config.toml
encoder_norm = "rmsnorm"
encoder_slots_per_expert = 2
encoder_shared_expert = false
Rows from block 6 of the encoder of a small image autoencoder, named by matrix and row number. Rows with one number within an expert belong to one neuron, the router's apart. Each number is 128 + 24 x the weight over its row's rms, rounded and kept within 0 to 255. All counts start at 0. Numbers have three digits each.
After each expert's rows are labels from the 100 images, of 14976, where the router gives the expert most weight on average: "top examples" is what is common among them. Only what is clearly more common there than usual is listed. The data: Sentinel-2 satellite tiles (TerraMesh). In brackets: how many of the 100.
# router: slot weights (encoder.blocks.6.mlp.router.weight, 128x128, trained with AdamW), inputs 0-127
# up: expert up (encoder.blocks.6.mlp.up, 64x64x128), inputs 0-127
# down: expert down (encoder.blocks.6.mlp.down, 64x128x64, transposed), outputs 0-127

# expert 40
router.80:167101155128113098082107116145110110103149128111099145159123157112099172143173167158129097140147114116075162107125138123115116102106135180160088154150108127115155120106101108105124123157128162149118160135100115146145084162134115118166152133121142141164113158126112155135111119159162104119118103179115124073129139106127137151129108099099152117109117161156156138158092099106126122140159
router.81:107142133117121125134132142115106149136117102122136119138143171159148142149121097123114147163120104106159131154153118101111098132118161165108126122144091127139115143116142148124163140110117153132137182126173118108122141194131127136126154127142111097157109141144179161092114104123160094149094165159121168054143169125126130121102103153151136117106083129161139113097154132075098149168102
up.4:124126136142113100143147159125118143124151119160144109112125142131123133092130153111152115114162150156108148150109105112103153141156106243115111136096110117134140099167111119114143102142135153142146141140130101102133167225121135107103124154116155091176112140117133123117106111109159160139130111134119144068130156125097148110138122118128125144101101095137131119144151153126150150104145
down.4:142129113125134101099143125152107157180132133110120133127143187133127129124141125134136127134123174137123171127114129130091136142153101004120126126115124078167130113141116101128136117149121090116106187135138135132137123032141133141126139139132145166118130123128130130149139134127156136138114157130080082179139150112130142147137129161086140112134100128113129121129137121130139142133135
up.5:140158168131123119110182132106128082090139075133103116148090141117127140103170130132168111134137129115133153141143136111128121121127129190146155104136142150151152098146111119104111129167117174160165135134154159092125142204110106113133112151125158075145112156173136111123107136148159136100163121148151128065104135154114124108109128107086129157102135141128102142107133133125125151127113
down.5:162120131131137146128112161116102154164145138158129130126098118099133125081158095125168124076143123127151112116105096107133073155153075084155122131152128172148152109128131103133129085149123098148127073184130143106106136082152143116126091129113133129144112129118153129145118137145121131144102181134094117156131127130126112167144113153193109085119104142175129138096125124156117142140147
top examples: main land cover: rangeland (67); main land cover: bare ground (27)

# expert 48
router.96:117138122140138106077139147143127114126141116093102113109108153132144112132131135132152100110158082128151112140168120111096135086147132198136133104136135112130125102113119145134152145164155182149167127124158117122099135194154104161122150170096165058140150143133139159118147150153140128116143153108150159090120109157105099144164109086130140162138136125117124133109146093145095129163115
router.97:113141128109127145141095094095129114157141138139157136122114116104121118138137130142147130136121149120093108110121150106131095160161154074145139132147137126102141123119130117159132100133114074125132113128131134116139101051108091142139112140137083177096171132120111106152136138109094145128111133099102113200104145130136174183090120180135083108136111147091083123107125137169154121137116
up.0:112163161097123127119135120125136143141136101130101106101149145099152156151139138136114134138119112120170172154140143125142119115122125167076137134110140120154130149146097151125116129095153169130131164169151164123102128188153122083123162188136160090113117133124108162068127177148134162089136144130136128104152106099131124095121095099110144154137124114133105070088146120115134100104151
down.0:123135142135115161139162144142130137154188134128126113118128121131139174105112122118142162081139144124105123118115149111102171141147108142160134141150121161137075091132129119119112149120170124174100151142100130145089118119115116132136100132087128125122124106126096123149097180119082136119080070138126125098134113121165098166137152074081109130154124097139066109096131142153114156126152
up.1:123122121139106115103141100156109108148131105082128127154123133139134089127132131107091165149108101123139092138147136101108104104073126167139120098138091095123136114121101174136150141191143160105144164143136146150108139170149110130115139145107162054134113074125151147107120145118158156106148117141149154105138096138133111116135096087099159162087173134142140109141107088130149121135135
down.1:142142143111126150131088098099118138160139077137159166154115127124122077172135126129140120120144095120091127113106077135152092127111095140128127157119092120097160094107155150131099161141149144112104143141185134113131154128123183106123112139140139126128149165115072151188080149126119128138153129146120152113139123087108117099154086139118126139146158135128120167112129114112169099169136
top examples: main land cover: trees (60); main land cover: water (31)

# expert 49
router.98:150119121103146150116100104151142164139174131146124110151116167142123171136156092142143139149111126161154168124116099107111118155097094173132158109131093138175106142151088139152122136179103164114133092122130116149132123170103173096120113125146158122152139102123107137119155109098159123094146149152144119091119152151097137121108084081151149144100149173134150141096109110110110130093155
router.99:113148144124158102110150173147138127142175113102123142151134114100112131103140157101137144134107096114162120162166111138121098106082144163123115144144124129146152127134144150075130158102149141093139108167135131133149148203106111129163141159134157107161140163104129172080111160144164144122146144146152101102117123156159102146103094092129106143133119162142124110144099166111132164166137
up.8:155121123128131138118113118133139128163138076106135115158097130125139118141116128138124128165143083135120124085150135127099101148103163178116103107126102140112156134153110107103109140183132160122095124169138133153138110170115150097135154158118118065135128124080125125119098163102121131147128161133178156091125121125132077091123132119122160149094185109175132120153137084101106093151127
down.8:124108104116111152151114108119115129205141132120128118121096161133104107145150117100146129143141143168133146151085121121121135145132125103094104170160135105118138120128085133133144088111185125139100180161135115132143149094118149125109125132138097104140133140140162144204084150144134143164058176139136141125114148108106142140134142155148129144113086163097122109152113130108095165129127
up.16:148085134143102108182130126139143109150163150134140089115132122140147126082092117120103131162143130160135130134112106136124089133120099020121115138137112121124161121114118141150115113133142116082125131113116128127117147058101162118116136132103102131126121145081141146134075126088131153131114149139151158107128131157088087110096127130155155153122147118177157101143127141089139111118141
down.16:137127133123122123122130127125125156119126077128135125131126126126127126131125125128131121138127084108127139127131128087102100091115137255121130136148125111100122110121127135128126129144133193129151163145131125126129128255106150100128139136127135081127117123130126134137126128108141131129126108128193140078131123129122129131129131108113128127129129124130128122127132133125139118133132
top examples: water (82); main land cover: water (80)

# expert 10
router.20:143143154137096104115156180111133138107121122102117106159115126119177129095143130126120104118159138147136158144125115125151138150138122180138121087113124116158177103167117103105127138159126149150095133165172092150091156199128150127145146131105131115126125103125142107138092109134142124088141105164102135076118154163077110149090095155129119145127140157162157123143093153119136098158107
router.21:131133109106104139079136162141127125118151121107105112162091126090118132110130131091111114115126131140112156094133121076112121112108121170118171103104117084152118143119098108119104126193119176154143092157123133131085128167154125125117119168148185067153131144139110137129131115112155148151142118170084150078143111172132101098093127136158148117123127139139114124148108138090131145125108
up.1:158090171095105092133144136149128128147141132168110095129116153138134161069112110110136081132152168147111156170119108130143110138160128102161122096128099109134145112150100112120148079142124095116107144155180134088092178117136147118115096166104125139168122138134148146160121136136119150170118140167112102163138132149081129177096110166138135112114103147139135101148109143108107129126133
down.1:126116134121122130095134124129130113108134085132085113138127158118136125119118119127133129111121132145127174132123107079099115094144089214135126117123129131156127089132130170126138131194127194133169154181125124122129130204131118116127105134126182056119177123129139133137126136147183133124134133126140132097103168129126130155119133116145136139139128137182133124135118123130164147127131
up.18:155100164081124085134154155146139116147143129171109098122114151126157155066104106121144087122157156141120152172125116122177100144152137100162129098109114106136153117148108133124137082141119112122144136134173142087090185111142148122117087177102118113161114154124140133148114116126113150153121143164113102165121138156090116176100102139139141110109107146153142116147096142104118123110130
down.18:129118123131109124098132124122128117102132068125088123129128151125130128127127121124123125117123126133128178131130114074031112052136092208129120127131125139148127086133126166127140130167122194130144148185133124129123128195132118104127115125128181071131158124124139132152131131140187127127136135129149137085102152128126122140121132113132130147127123132158129128133128128130150130124121
top examples: water (77); main land cover: water (74)

# expert 5
router.10:151156097114130126120103102136142094154131152079127127117169103116150124162130128132113154130082081119135086084132161126113137138126106099128139142092167102144122125086129153165147133162113112139137092155122093145168114080144112113118164089135130166083130115144087152093126149099102096134156152081098160154122105115133119153155163150115092141136119105144109131140163118154098103143124
router.11:129125160125122114119133119111123143109138113134101123149098148132146127098141106131164116126141103094132151106161128095120121131157103255111126126148150127138134146139106160102127128121127151126127149139160120134105168222141142150153141139125153084123126135167143122095136127137152156123138106145135122060117130157133093094114127120126122166144104118122131127108110119114146139124147
up.0:157099161110102098128156151108117149138159122148127098142101136147152135112144136141153105128152135151118167148172112146106109111107150203147108084124107130105138106158098161123129129149129172136131161168158154111108143205139142138110115169090159091169113140149141148144125151132150142132122131139136120061128156148117095121111091111095150156098111144133090129127116118119126122135102
down.0:116139129130128139121127127120129117150127085146084124126129142137124134140133128135129120106106169141132186150132144091100128153169044054147127117120112093171104099123123094119131098176130114127179160167137129121107108089116118127133098115137164104119148145133144121164125127165152122145119145116079123176123136137151128195126147159148124097133090122167119122128134126120162156136126
up.1:145091147124099115110162155115115170151147142152109103144098144144159148104150111140151108125155149142110144155150099171119101098093168175148087109138109149121150108157098150099145112146112161111161153151152144108105147158132159096117104149094146092148098147111150122113126169145160157156162133148128106085111131147104097151103109149141154145106109161150105157101107150145101141099105
down.1:126136164120122113129137156119119131150139149163149132114127098127137102135117119131118089147121112175120114091110121169102146104098171160139139152149146078116147146111114149127128119107116144110084138066095085089212115173112142109136161108132083127120079160139117129106134160093154125118102108142142156098149113123119109106149163126119113151136152119070153133114123131124154105143103
top examples: snow or ice (92); main land cover: snow or ice (91)

# expert 3
router.6:114100121129186136139131166122168130136159089157090100136142109104118166144173162132124149115125126130083120121147130135084159122133148150157078126189136106174130105126134152152082118155099174147113142141109142130152124124106156166160132107106138089150108140164145114097169145116148122135143124113119120111108177128107117105161100108109159114131115122104115111108163098149165112153118
router.7:104093149102176139157106142103123156112160121133148156142151160100112090127148107130139134121123144093100124118131070124105118134112173161124169156170117104155105126090122162143147138126150120111067130153120083162131110150144073122132121110158112127141105123129157085168120106159101127144156138150127156134121127114101133116130128103089144099136140147074099086100126137138093099129157
up.2:135150156127101118112129155173134143132128162134119099115142145138108171106146138119145095095130176161150110163134134156143153120157097178124134114088112168111139130149125128068135106117100119145184123114149162093114167177169148162121092137132173124144098129138086156111152139136173131143107152126108093112156149123119146132131104131137121153110099109159180135117116136112104139166132
down.2:122120123126128123088120119104108102139110072113096119123129177119120141145125122127121123138134097073138151163132115050126129096136108139121129130144122054133135108123119167124137117168120186129093106206136132132116128115170049114120128137123139087136116147120150135092120110143098124129122154139149139111102145137121049134103141111158132141131142121129118117140126136113148133112121
up.3:156134137155115104115154153129130090171096143129134118103120134142095132108132114104152109119127147179154145108123161149135101143119118176141120111129121087115146114135117087136124112153140103120130149115137136113146153175142164050131119150096161123155122072111169150129180118088127164159090153141098150146104114134108078165117153158176103142133137130149152144120123161113121151139114
down.3:117117129124142140095132127140105170077136133111101187127122180148135104155132132117128131130130165129148169171141135198107144146138206093111124137067137153133141114104120135154134115113131114131107176181132135122133104109145124165147111125112144117136173131123108129157130138159165105144116147127099081165129178102134141160140144102097128120126122137138134129115139132168103094130145
top examples: snow or ice (97); main land cover: snow or ice (90)

# expert 18
router.36:125139161165119116133125147092155085095166088131114130137141080102144110130141122156133103142126148138131157123107088130094117102157118189135167095142138082131120089097138094120147114154113126162143132147147127151108153140168142157159160142138156110134153089153109087153110161087107138114117105131157158108159147145109094101106078141166143145107156154163146112113116106123111135145121
router.37:170160157098126105110156172139111108132104129110143122127149152114140112112142118110097115158159135131107133077170147149092123135123083145097138125143129127142110121117091127137108106115148175140141121114104123091117117204148107130116109176105147129156107137140129148148137160106159155113129106130125154060102100156137128116093132088173158177135158151138113132133141080116127150113089
up.2:142133100140130107134140138122135153134125110156189153140115139105113146121130165118149106120103111114157100137132126069094163152137090175114119143096113129137120117165145107076087144114119130116146100120111084118140107175120137092133117147148117094173115151140132099098108161134118164097132084111124153094107143098135145129159153085121123187060147130171150147131131135116127140133131
down.2:135138110115130113136129135135105173191134145111110127139119172137123124142134136131128136142125164130126171125109131152075144124158117105116127142129137065177116113134124071120134117127124097131087174137121137127142121117147106153122146145134124159107090137135123137162121142109145125171072171129083087149157183126133149129133127184095123082123081132068116138128141134134148166136111
up.3:135148110139139132148101101108152130132118168103135150098151112128116101153109129118100154107130106108132122116123126110147127148126105193099152119104161095150112117132164153147153133100138162129167130123078103150177121216138091130124157102157122097141157126112094100097129107105131086117107111126132169094119141088128135097140147083153093112152134088133135130138130141162171143128148
down.3:130121131138147145095126123146144129102123163103139153137121122156135134142121143119128128154129126116134088120120128133156163118093163013103124117127128104080120164131130142146142145102138065115124141117131132140119129005140128129124161133130128191122147101123103134088136122137113110128145117127130106172155095118118136119144130124099130163148133122097121118144125131125132102131138
top examples: main land cover: water (54)

# expert 7
router.14:156088151138108109104151124119154148122165133090090109152094129138094142102166118094120092147109132105109138087108131140105087118146111189137107127173145150152106141101117157103162134143156145142141124170162135096152164156151131127149109128127098135156114148160131120124129148097120086159085162110148138124127131158101078137123152085174115174124113144133115109150116123106144102098147
router.15:115129143119105096076105120154101104094117088110140094133136140111160122110167148119110132136125105130153152097128091104112161153105129163148113136125098120116141106110116134137163123144109163099158120158149097097096127187154105116157150111118178137168124122126161157117138163088157110119134134150134152053091106154128134120129088101124169128129152163116107155131111103139085135113112
up.3:133114127138132122133132131147119123142134139101125117113160139144131134090118118107116123139143137142124135147094113128131121136148124000094130147132117111130140123129116131132143092134158119125131156121120112127133160065135136133112153132110122150145123127123129133133127124125131135134114132148128127114135128130080126104133132123123125130137112083133128104152132136113124132120161
down.3:127131132125125124119128125127126158140130135126132126133130125126128126126128127139127126126122128124121127122123136107123128140129121255127125126129132105137130128127126113130125136142132130128124138125132124128129120255129123132121128129127126125134125123123121128125127129112130132129123128126141135090148133135130138105143126129124135133137124123123129133129127131132137127123132
up.5:091139093154146152120107086120147132111110136043125123110163129138113124157140142110097174139116085108144127106098127129138144135119119136056138175138144115139097133104150119141145132133161136138137134117088091163169139159130140130117201108148139156108148101113108138132129108106117101123128113115129138085152144099127155081141151112133117133171141062106128115147139146136129134116154
down.5:120127117132138129152120119181104180166128185098167141125136132156137129135141135116117113152131141157134083132102127116127164135129143093098120142094133062112130163130141149125149135078139110130124194092137129120150134084161104149127176150129103153116141123133101132088128123120135122137112125121158122106160111123129152065173132106064127171129115122080128122139132126139170119122134
top examples: main land cover: water (56)

# expert 35
router.70:097106122095135119123130138094138120098166142150102106118138122086136092106102105107147121142125096087099157116136142081167110122124123118148088140093136116151098124141092126128118138145152160138200144166123099125145098148087097159117140131136109084108102159118153158140137108101109152089142125118167138132149176171140120119134068091132158131148100117151108155137126104146149104148144
router.71:121098145149122144106168132132113112109084139117101162109142104163140122106107142122096128110143137168128161153145167134086114070129101112148138113142077139146152091157126119094128149128111115121097126139122137119116133156111117088122133131153108088117189090103123148087085146111183141103124182121104078100144085138153137132096140131101098104115130115111142127137099111139142149161156
up.0:118136154154110103104092178148155130145156103130173127113106139137142123110111148124146111133144164168112099139132139145141130149112124186110104117137105132097151108136132137088088139118101172102101145118148133105137155185160172088130123152104135071166102124130111116118173150115139124127129100130171155070109122119130122108144132130164115146076171129159147165124131119103121128157147
down.0:119115103113123111079120130148100121094104116142098130129143139120099159134121105126127123127148100100162159175141113029075147106168077136147124122139113087175137111125130123130153078151113116136149150156131124107091113134136063143115159147126156141132157170107152135128136091143147114120144149138153121092164122140092082117144127113089124135146104123147123115126123131112157131131136
up.4:099070115124144121178122138133116131096151152115150138144115135091153100145105104125112135152108119086124143099142128123157116168102163122112074132094133131156111133150095137143096122159165136095131130158110085142133100120098108160129144133126094091119116142123176130176100104080079151098123118133138169145122163146126080121109090108124173083129138127144106120111132133147153099131107
down.4:121158124123127132123134140165137158048142152144140145126134142130112126127138121118125131139128142200119154133128121135100056068140159162133158118132115132162147106112146096141136135175128050116118124099113131105133138165122167148149128114118099148123083124132120069151136117083136126122139175123112121118197108108137127125126127152105147141135119129136135140113111111145121177128135
top examples: snow or ice (72); main land cover: snow or ice (62)

# expert 61
router.122:146104129125108162165096119159175106137133151164155105138096148140132164104144118153114098122099139131163113111105110157125135155146143080136147098107098121106148156168131114113145091112090068102151119114154145097132133061153147166102150116142131175097105151144101103129139109144119119114158136148099133176119101136127092126140118158120151104141091128174147138150094116116127132162128
router.123:144135141130143120129148117148109105119147061088100113129100123143175115115121144146148087125159092123118118134140144138143116106129104201123112102152121131151122131161102165118118109155118143151135132147154119147129135212159113147103099122113185071135113114163114136106132120095147114103172132125166132097131116098132143159113153097097144182150101154140114118148119138153131123112126
up.0:138101137127071114100147111135114091101159120107089109138142127118144108135073128115136126085089100101168156148158130089105130082141145174132102102148123096093115123127113138108144103123179134094127108139137128161159113143125139154134124142153134109143133092155146107093161124170165127091149132113199145130114090109104124122107132119132125151105144092130132127147094129088135109156166
down.0:138155154102100138134143139135120124127087077148133148137163157109093104117154162118113136128119116103124170182147137081148146125143093125149132109080165119157092115155107117160160114130108133111110059132109105152148133131134127119140101099146115136174121085123141160150153174109120153114118101120132134113059121146117118154157151129153130117135133095135176120127118178145159134118161
up.1:124158087159098146147156104116140151110116111165090135134136149114123111148166154097147136120147124141140140102130118139148124121132112189134119137127149106171124151125121147159127149145146148101108156161122131123166106204117096089147097127141132121108138114074150141098113141108087115136138101174178103094160101104137081108148103084119133147099134101123179101144133117125147142136100
down.1:153171140124107112114139157114156121094128119112138095119108130158151119099086127129167137172112148126147194121165132088135070109141150154093115142098080094111132072128124142124122116144111136122153156100150105175138158125143135140151164138081101142142114113100102108148180137068133147122138155127109118104127146083160118138105130110122140128088130112159127142129109151099137130152145
top examples: main land cover: rangeland (65)

# expert 63
router.126:107121145098106159144126148118169143106131143164163128115150120122109094123142108106129113115132081139131124098178137094151107109105150202127132088118144107111144160113153168098090126105107143099111094104104142163162094146152095129102109127165145089120140129160096114105118165113105081109147108124137124119117088088167122114112141111158095165100166146115113148111136139143136130134106
router.127:136106164131115122118127121154168125126139093086116152096107114138167168101103138164125105128121148164154157117106110129150125117165127180103089093133138131139140120142107129132132158109158150106169109138135096099085131169156134161102106147084162065121103101111117086130153137120126151118148123162135161130069120106096136113132120114160159141152116160095156123148145096144141099152135
up.3:089137082163132151137137131141119116127121146014125138110180137144132137151126122112134154136126148123117122142102126137135155122154125100042131171136133108122134123145132122144153104114162112129138153107083112124175149140126137113118189087123128162147121118132126137137112124161143130122104122144103114113140120132096134086138150113112123117151099049115127101141135145146131135119156
down.3:124129122130132124124130129153124184187131184141116128127132143121128132126127128130130122136127129128131114133134122146173167156149113160140131117124124052179130133125126087128128126133128088130111194102120127124128126224148105142130155130127138193130131129130132128106126131108147129131130126127149111053160166128123135064140133155067129125124123132085131130126127130125123172133126
up.4:126138121113134139113106115124164128123085098084104153104171118140095101129131122149155133116103158130118116148105134105132121168129094172086145193150139124106125151111154062156188141139154086111170107126110087106167126169122122104140121130137132160111132099138138145131178148090141113124141140114160100160152150116136111144115138153115114119163126071109159151128104142138119149129145
down.4:104121114136151164103144107102131072076117104165129151116159112105132138121114112156150117118129110054123126137147110132078093082068155110166136092149124151063124129099152178097118127117127098150102084149144104094137117113151125096094119143131136097142140144113147122135135144136110150113124136122131128131105084138149114128105141117138151118146162159148152102160106149146098112127144
top examples: main land cover: water (51)

# expert 62
router.124:113150124107111117134134095117093193116146146123114093117119148094132149132144147125105121136126133104168100142138109097144130124105093129128169131104117158113100157149099104115114117113115095133138083171144120089138175145141117176163122155120158149118107138100121129138082102155127127151142176111147125148146128134143117127141078093123165128122067120154134139113120104191179080131147
router.125:163102118140141130142124135141094105128124135114080111138127100115159153136094084144161133110121120159105096133134132140143134126115079128156107106090129139139160115152128142116124139134115125111207154108164131131128102130143115133153120118131131088109098152165137156084154181082139158110091112151128141097119158172151113107117138156156151096144154108153120162147115132100173181170108
up.10:167131145117110146103127104184148157125129110130119099127133107157116127138101117079123121132133110118085131134151089096104132109140133195120136107138095103156109150132123167130175120102150176137151173134137110122119116201107140161124147123104137073160107101150117148103123150145122101102133082171166147088143116108099113123145125119081092134147110132126126110123139118114147159105129
down.10:118125126116113113129132133129169135169168158115121118117140202157121111106130155128123120121122184186110176185146147135143121183153122092127134110055124133141119128122138109130138111141112070115107152138103097140103139076145105144132124121127165146115147123130109140173153147157152136157116143126087072151131150137133127152129135131128148110133108118156119114143130155092084125123113
up.11:145105122119112139153176115137109132078118150117131126135156136096099103132166109131176110148073150091130140147117139121099166066107115132131087114093151136185097139175090118074128111153164110100143112142141072128141112133124123151123140131154149123139093105143135156132139110093115150125135140111132176140134161120123096117131125102114139145151120116135136160112160150154159132171087
down.11:130139124124141125118136131159124037068128092123105119128123129124131124119128120130133121117130140123134172125131125194115068213135124181122148131132126158141126095140123110118135134159127140127142152126129136127122129165053147099129116130124137084135139112124129132153130138086118128130123122124104132142138103134126130156123131149150126055124123117172130122124130131128041142126137
top examples: snow or ice (86); main land cover: snow or ice (67)

# expert 21
router.42:116111119074101097093122101114155088080124098117154142154112133122102104144116124137133148125127141088106109136172117136138093092098092186137136125153147170104171160143133156142126142148088155111124142097102110150120146117101145118151128136088126079121154132144122141125143129093140094136141109134164118095134095088157097110121097159155115112147163159133169160145086149118152113140133
router.43:154166169109118159145158158149161142109134145133083138119163135125107106117144134163170131106098100129125151161111138107163145083154098166161171098132139100094095155087131151142136119129125114156140140140118153126138147158144122149127142110113143151163102112163145129083169116151138116094150098120161140096128135084095163117112164129120117182145148141123094150096149133115141157133093
up.10:124117154121155110107152121156131135114138169124066154126127132145129157095135128139110112087125134109106111100090126161097130098138183146149111143195125186136115133057107139122101108127118150086135129097155148134114116163089143117120109141158164129148123103128145143152140129155145137119118124134129112143109179138131159148102152121069105107101123158115074167115127130125111154113137
down.10:123142121116136152128106116138130124107131149099162136107107115128128107136107143118107118138132110111123094108139137102150171174119077095117136129105137115104112153119157111149161166129150071135131140120154122143154118102231102118117174143115137165112137122102105129076143118080077104131143149116150172131158097144117095083144133121100141155151142090156102128136140104126148120106121
up.11:154107165113122093115165145131127154135180100163095120144094149110155163091105136139141096110152133145102163125145120124109114131140156199150116094117092129147149112150098122090126095143121151133138136158175140091102143181140156101129096158118142097178109130134151147157105136153155167142121129149119094117129152165101124152114093122138148121099094160148100131122125096111129120145133
down.11:130135116122123134080137152138130092086127096120124136127136108109135128119153112129152130139130080110121104132159141096098133124101082141125131108128124101104125126148122147125124152145129173140125106155131131116107136063121119127115170132121143081128129123134127125085131132063115134090168110125200183058132089121122092084149129083123135190124159124162117129113124128110122103137117
top examples: water (85); main land cover: water (80)

# expert 28
router.56:154134171100130148121155106124141148089162088140089163169142165127163128158097128133134115127130130134132147125119150092115163146110164192139088145148143122131163110125157128137139112166159181151090141098165152164097139156133130154147119147145165147108141111140128149127140146152144115139137154139174138088149110109165127101151140115103131152120107160136175117121099147145149148167093
router.57:106120142156136138106095105119159168143157118110084094157107140114115170132168159168117092159156108113161125140097122074096113104105155170158138127127119139114141149119110125082129093140150148148106127138145141115106114161140098091110155158136149073174106091118178102111145132127119171133132154146127158099138150107123157092134103139103111118117129154150122109085110125112136097118142
up.1:140136160107150125112137132120110150108114154167086129117157137132132124073152122129168084101132153126124115207110127138149127098165120098166135106135152108127131092135143165125178086102116116157121126125164145111107172118157123124111095151155176161151104139163124136108157152188143113135122126131098079142109133093091147150147127138104113124129095145116143152118116148140093140105141
down.1:141126123110120115138135126111132076110121079124107122142134122132126129123128126132118113105123140099121174127132128014101093148135077169112104139126127161165115085131121103124129136205139117133184123159127118122133126173108099107134117143136147090129124123127135131185128131101135121125128131132104143175107154135126113178097135151172123089130131115171123118131129133123150152131138
up.2:148082147108115092141146136149134127153144122165121089115113159139124142046102117110131107146159134141126155169107104123127089142151118073154110121132102103130155113148108118120134065139138123111124163139145131103098184104121163110107105171089114125164114121106151135148107133114122152156117140169128119142131135142061108163102115146135150120125102135165154096151113136095125125116150
down.2:138131125122119124110131129123124139128131063131091130133123147131125124135130127130125128120129153136132175124125129086080103072133132232130122134141132131126121082127128176127133124183126183130137170186134127123133130207148141115124108135130181045119157127128126125158128133159164129130124138130121115116107159127123125179118131123150125120128119128171123131131134135126127148135126
top examples: water (82); main land cover: water (80)

# expert 41
router.82:109138131117122139126138120125103196108141105144113169108136167090167129109138116139173136150091107179130144154122103109132092113129104127142121131161107092149138109117083101099105139123136158112117096135129145100106128177085122165123123159111118095146176110142155118108120109095153144092111117164153139137146090119153101118099145151157153104086160112149108114116132166123123086163154
router.83:137119155112077126140162112094086149113142106106102176114117122096133082141089087148113121135143126154086152122157136078113104104102129129141137147082124098166154134157092138088161116140147116116137118149144120134139097158155128084146098144140099101141166145107148153141102126131156105132144147146096166149114079141121099112116096161151100158148177118095143144138099130134138114125140
up.3:145100134108124105125135145161145114154110136136130107122144141165108145074121143105135119126145162133149148185092126163165143128164159125116117141111107116111120136121132143139146072080153138119119167119113127121134190160148175133088104166091134118167121131152105158136137143120119141146113117154135088147095110124071123170120171122111133128105088111155156104150116143095078144107149
down.3:132121120133117116134135131186117161119140116134118124122121105126128126134126122132124127155124097137122129130133118045039129144134061175139131125099122141166121109127127122122146118157120113134208168122127131126124129151115127147126148125128159118127201122128136127131133125096168134130126121121183134081156103129121132104147127095093132109126113130170127131131127133130215135130117
up.16:153135151150138133116113183155147106130154151122121106138105109129106152141157143130141121149130170140128119141137123173123137136119176212127130126147118155151145130114125114139107136130112147143113107132144151150115131228127138141126133138147154069157100119144162132165154133080107138118094146144161151049169123157128134124109131129147135169106134115126132109107120146108119101109113
down.16:124122128136115130159123125097136109113124071112166120129136134134127134120113134110123126142121041076138124106137125103088098133088089068113114135136125153066118136126130120122129130133138136119135057150111111139118135061122091130131127122140063102115060117142134135128125121107082132133140142132150175172110118128108091125127127089151114113141135121150130117130139123121165103141123
top examples: water (72); main land cover: water (51); snow or ice (47)

# expert 12
router.24:154143147169096132129093104128112109120147138122119120130117141122131107134127103128142155168157119124143107158124125122143120137114121149148101097148134138111109100154087132122157113165157142098101113123141147150092164229107139108125104160081127080172102133108156108137149115142135109076107159148141147062122162155148083143116137099130112135098148148133131086131111143125143122150153
router.25:123150128092112100111149155106125141127119095157135147148152152116149129108117118138107130140139098123116113138131142142135168101087095171145151150150088149122143149122087146118152149139151200168089128153135134091153109179116130101109163119114149088181112145136170164136146161129115128140146128106102106049126131150104128103144098130118127162141133158164135098106119124111159118158127
up.1:145148149107118113130124159112153090094127126173152164146103110093109141136148133161155128124092120119123107126152177139110131128087131084168147096114148146122125124119154124101091170103086154125137075085140150129093118073109125114145100143159108117105141134145137121136158110130109118111148086086147148117114111134165129114118129116141128143101165158109110176088119135173143114118068
down.1:133129145126137146120124098121132140147122096116143145115121127149154155158100137161113131157113087134138090099123134124131101115104153240097122129126144126079119160146147128138123155117130161136118137117100104143143137220127133121118130130127063074087148132160094146100130108131078114132112156120147123105116125124144098151099148101131109144145155125130122142142147124123121085125115
up.2:163127166083115137101130114142133118128119118138087096146095133092130128117115109155110124115157113113112140095155145140106108104126123163164126113134147138123157140109106084155122129127095140161138111192170149115113121169109143144156100128090146095145160138132147146090109136153111153163109127140118114139107128158137082171086112164113117106120139157138115136108080068124101172156085
down.2:156124143151111154114129144084170093106135099140140140124112092095122125109143115134142118105126091110146104088155122127146086136072132131158133102137130161103142128124146152124096166136114144134124064125132135120125146081129161100145110136127130113124124114116142129110121133112116150101165102118173185106100114133129091130111123089182134160134205132181133141120127096133126073130109
top examples: main land cover: water (58)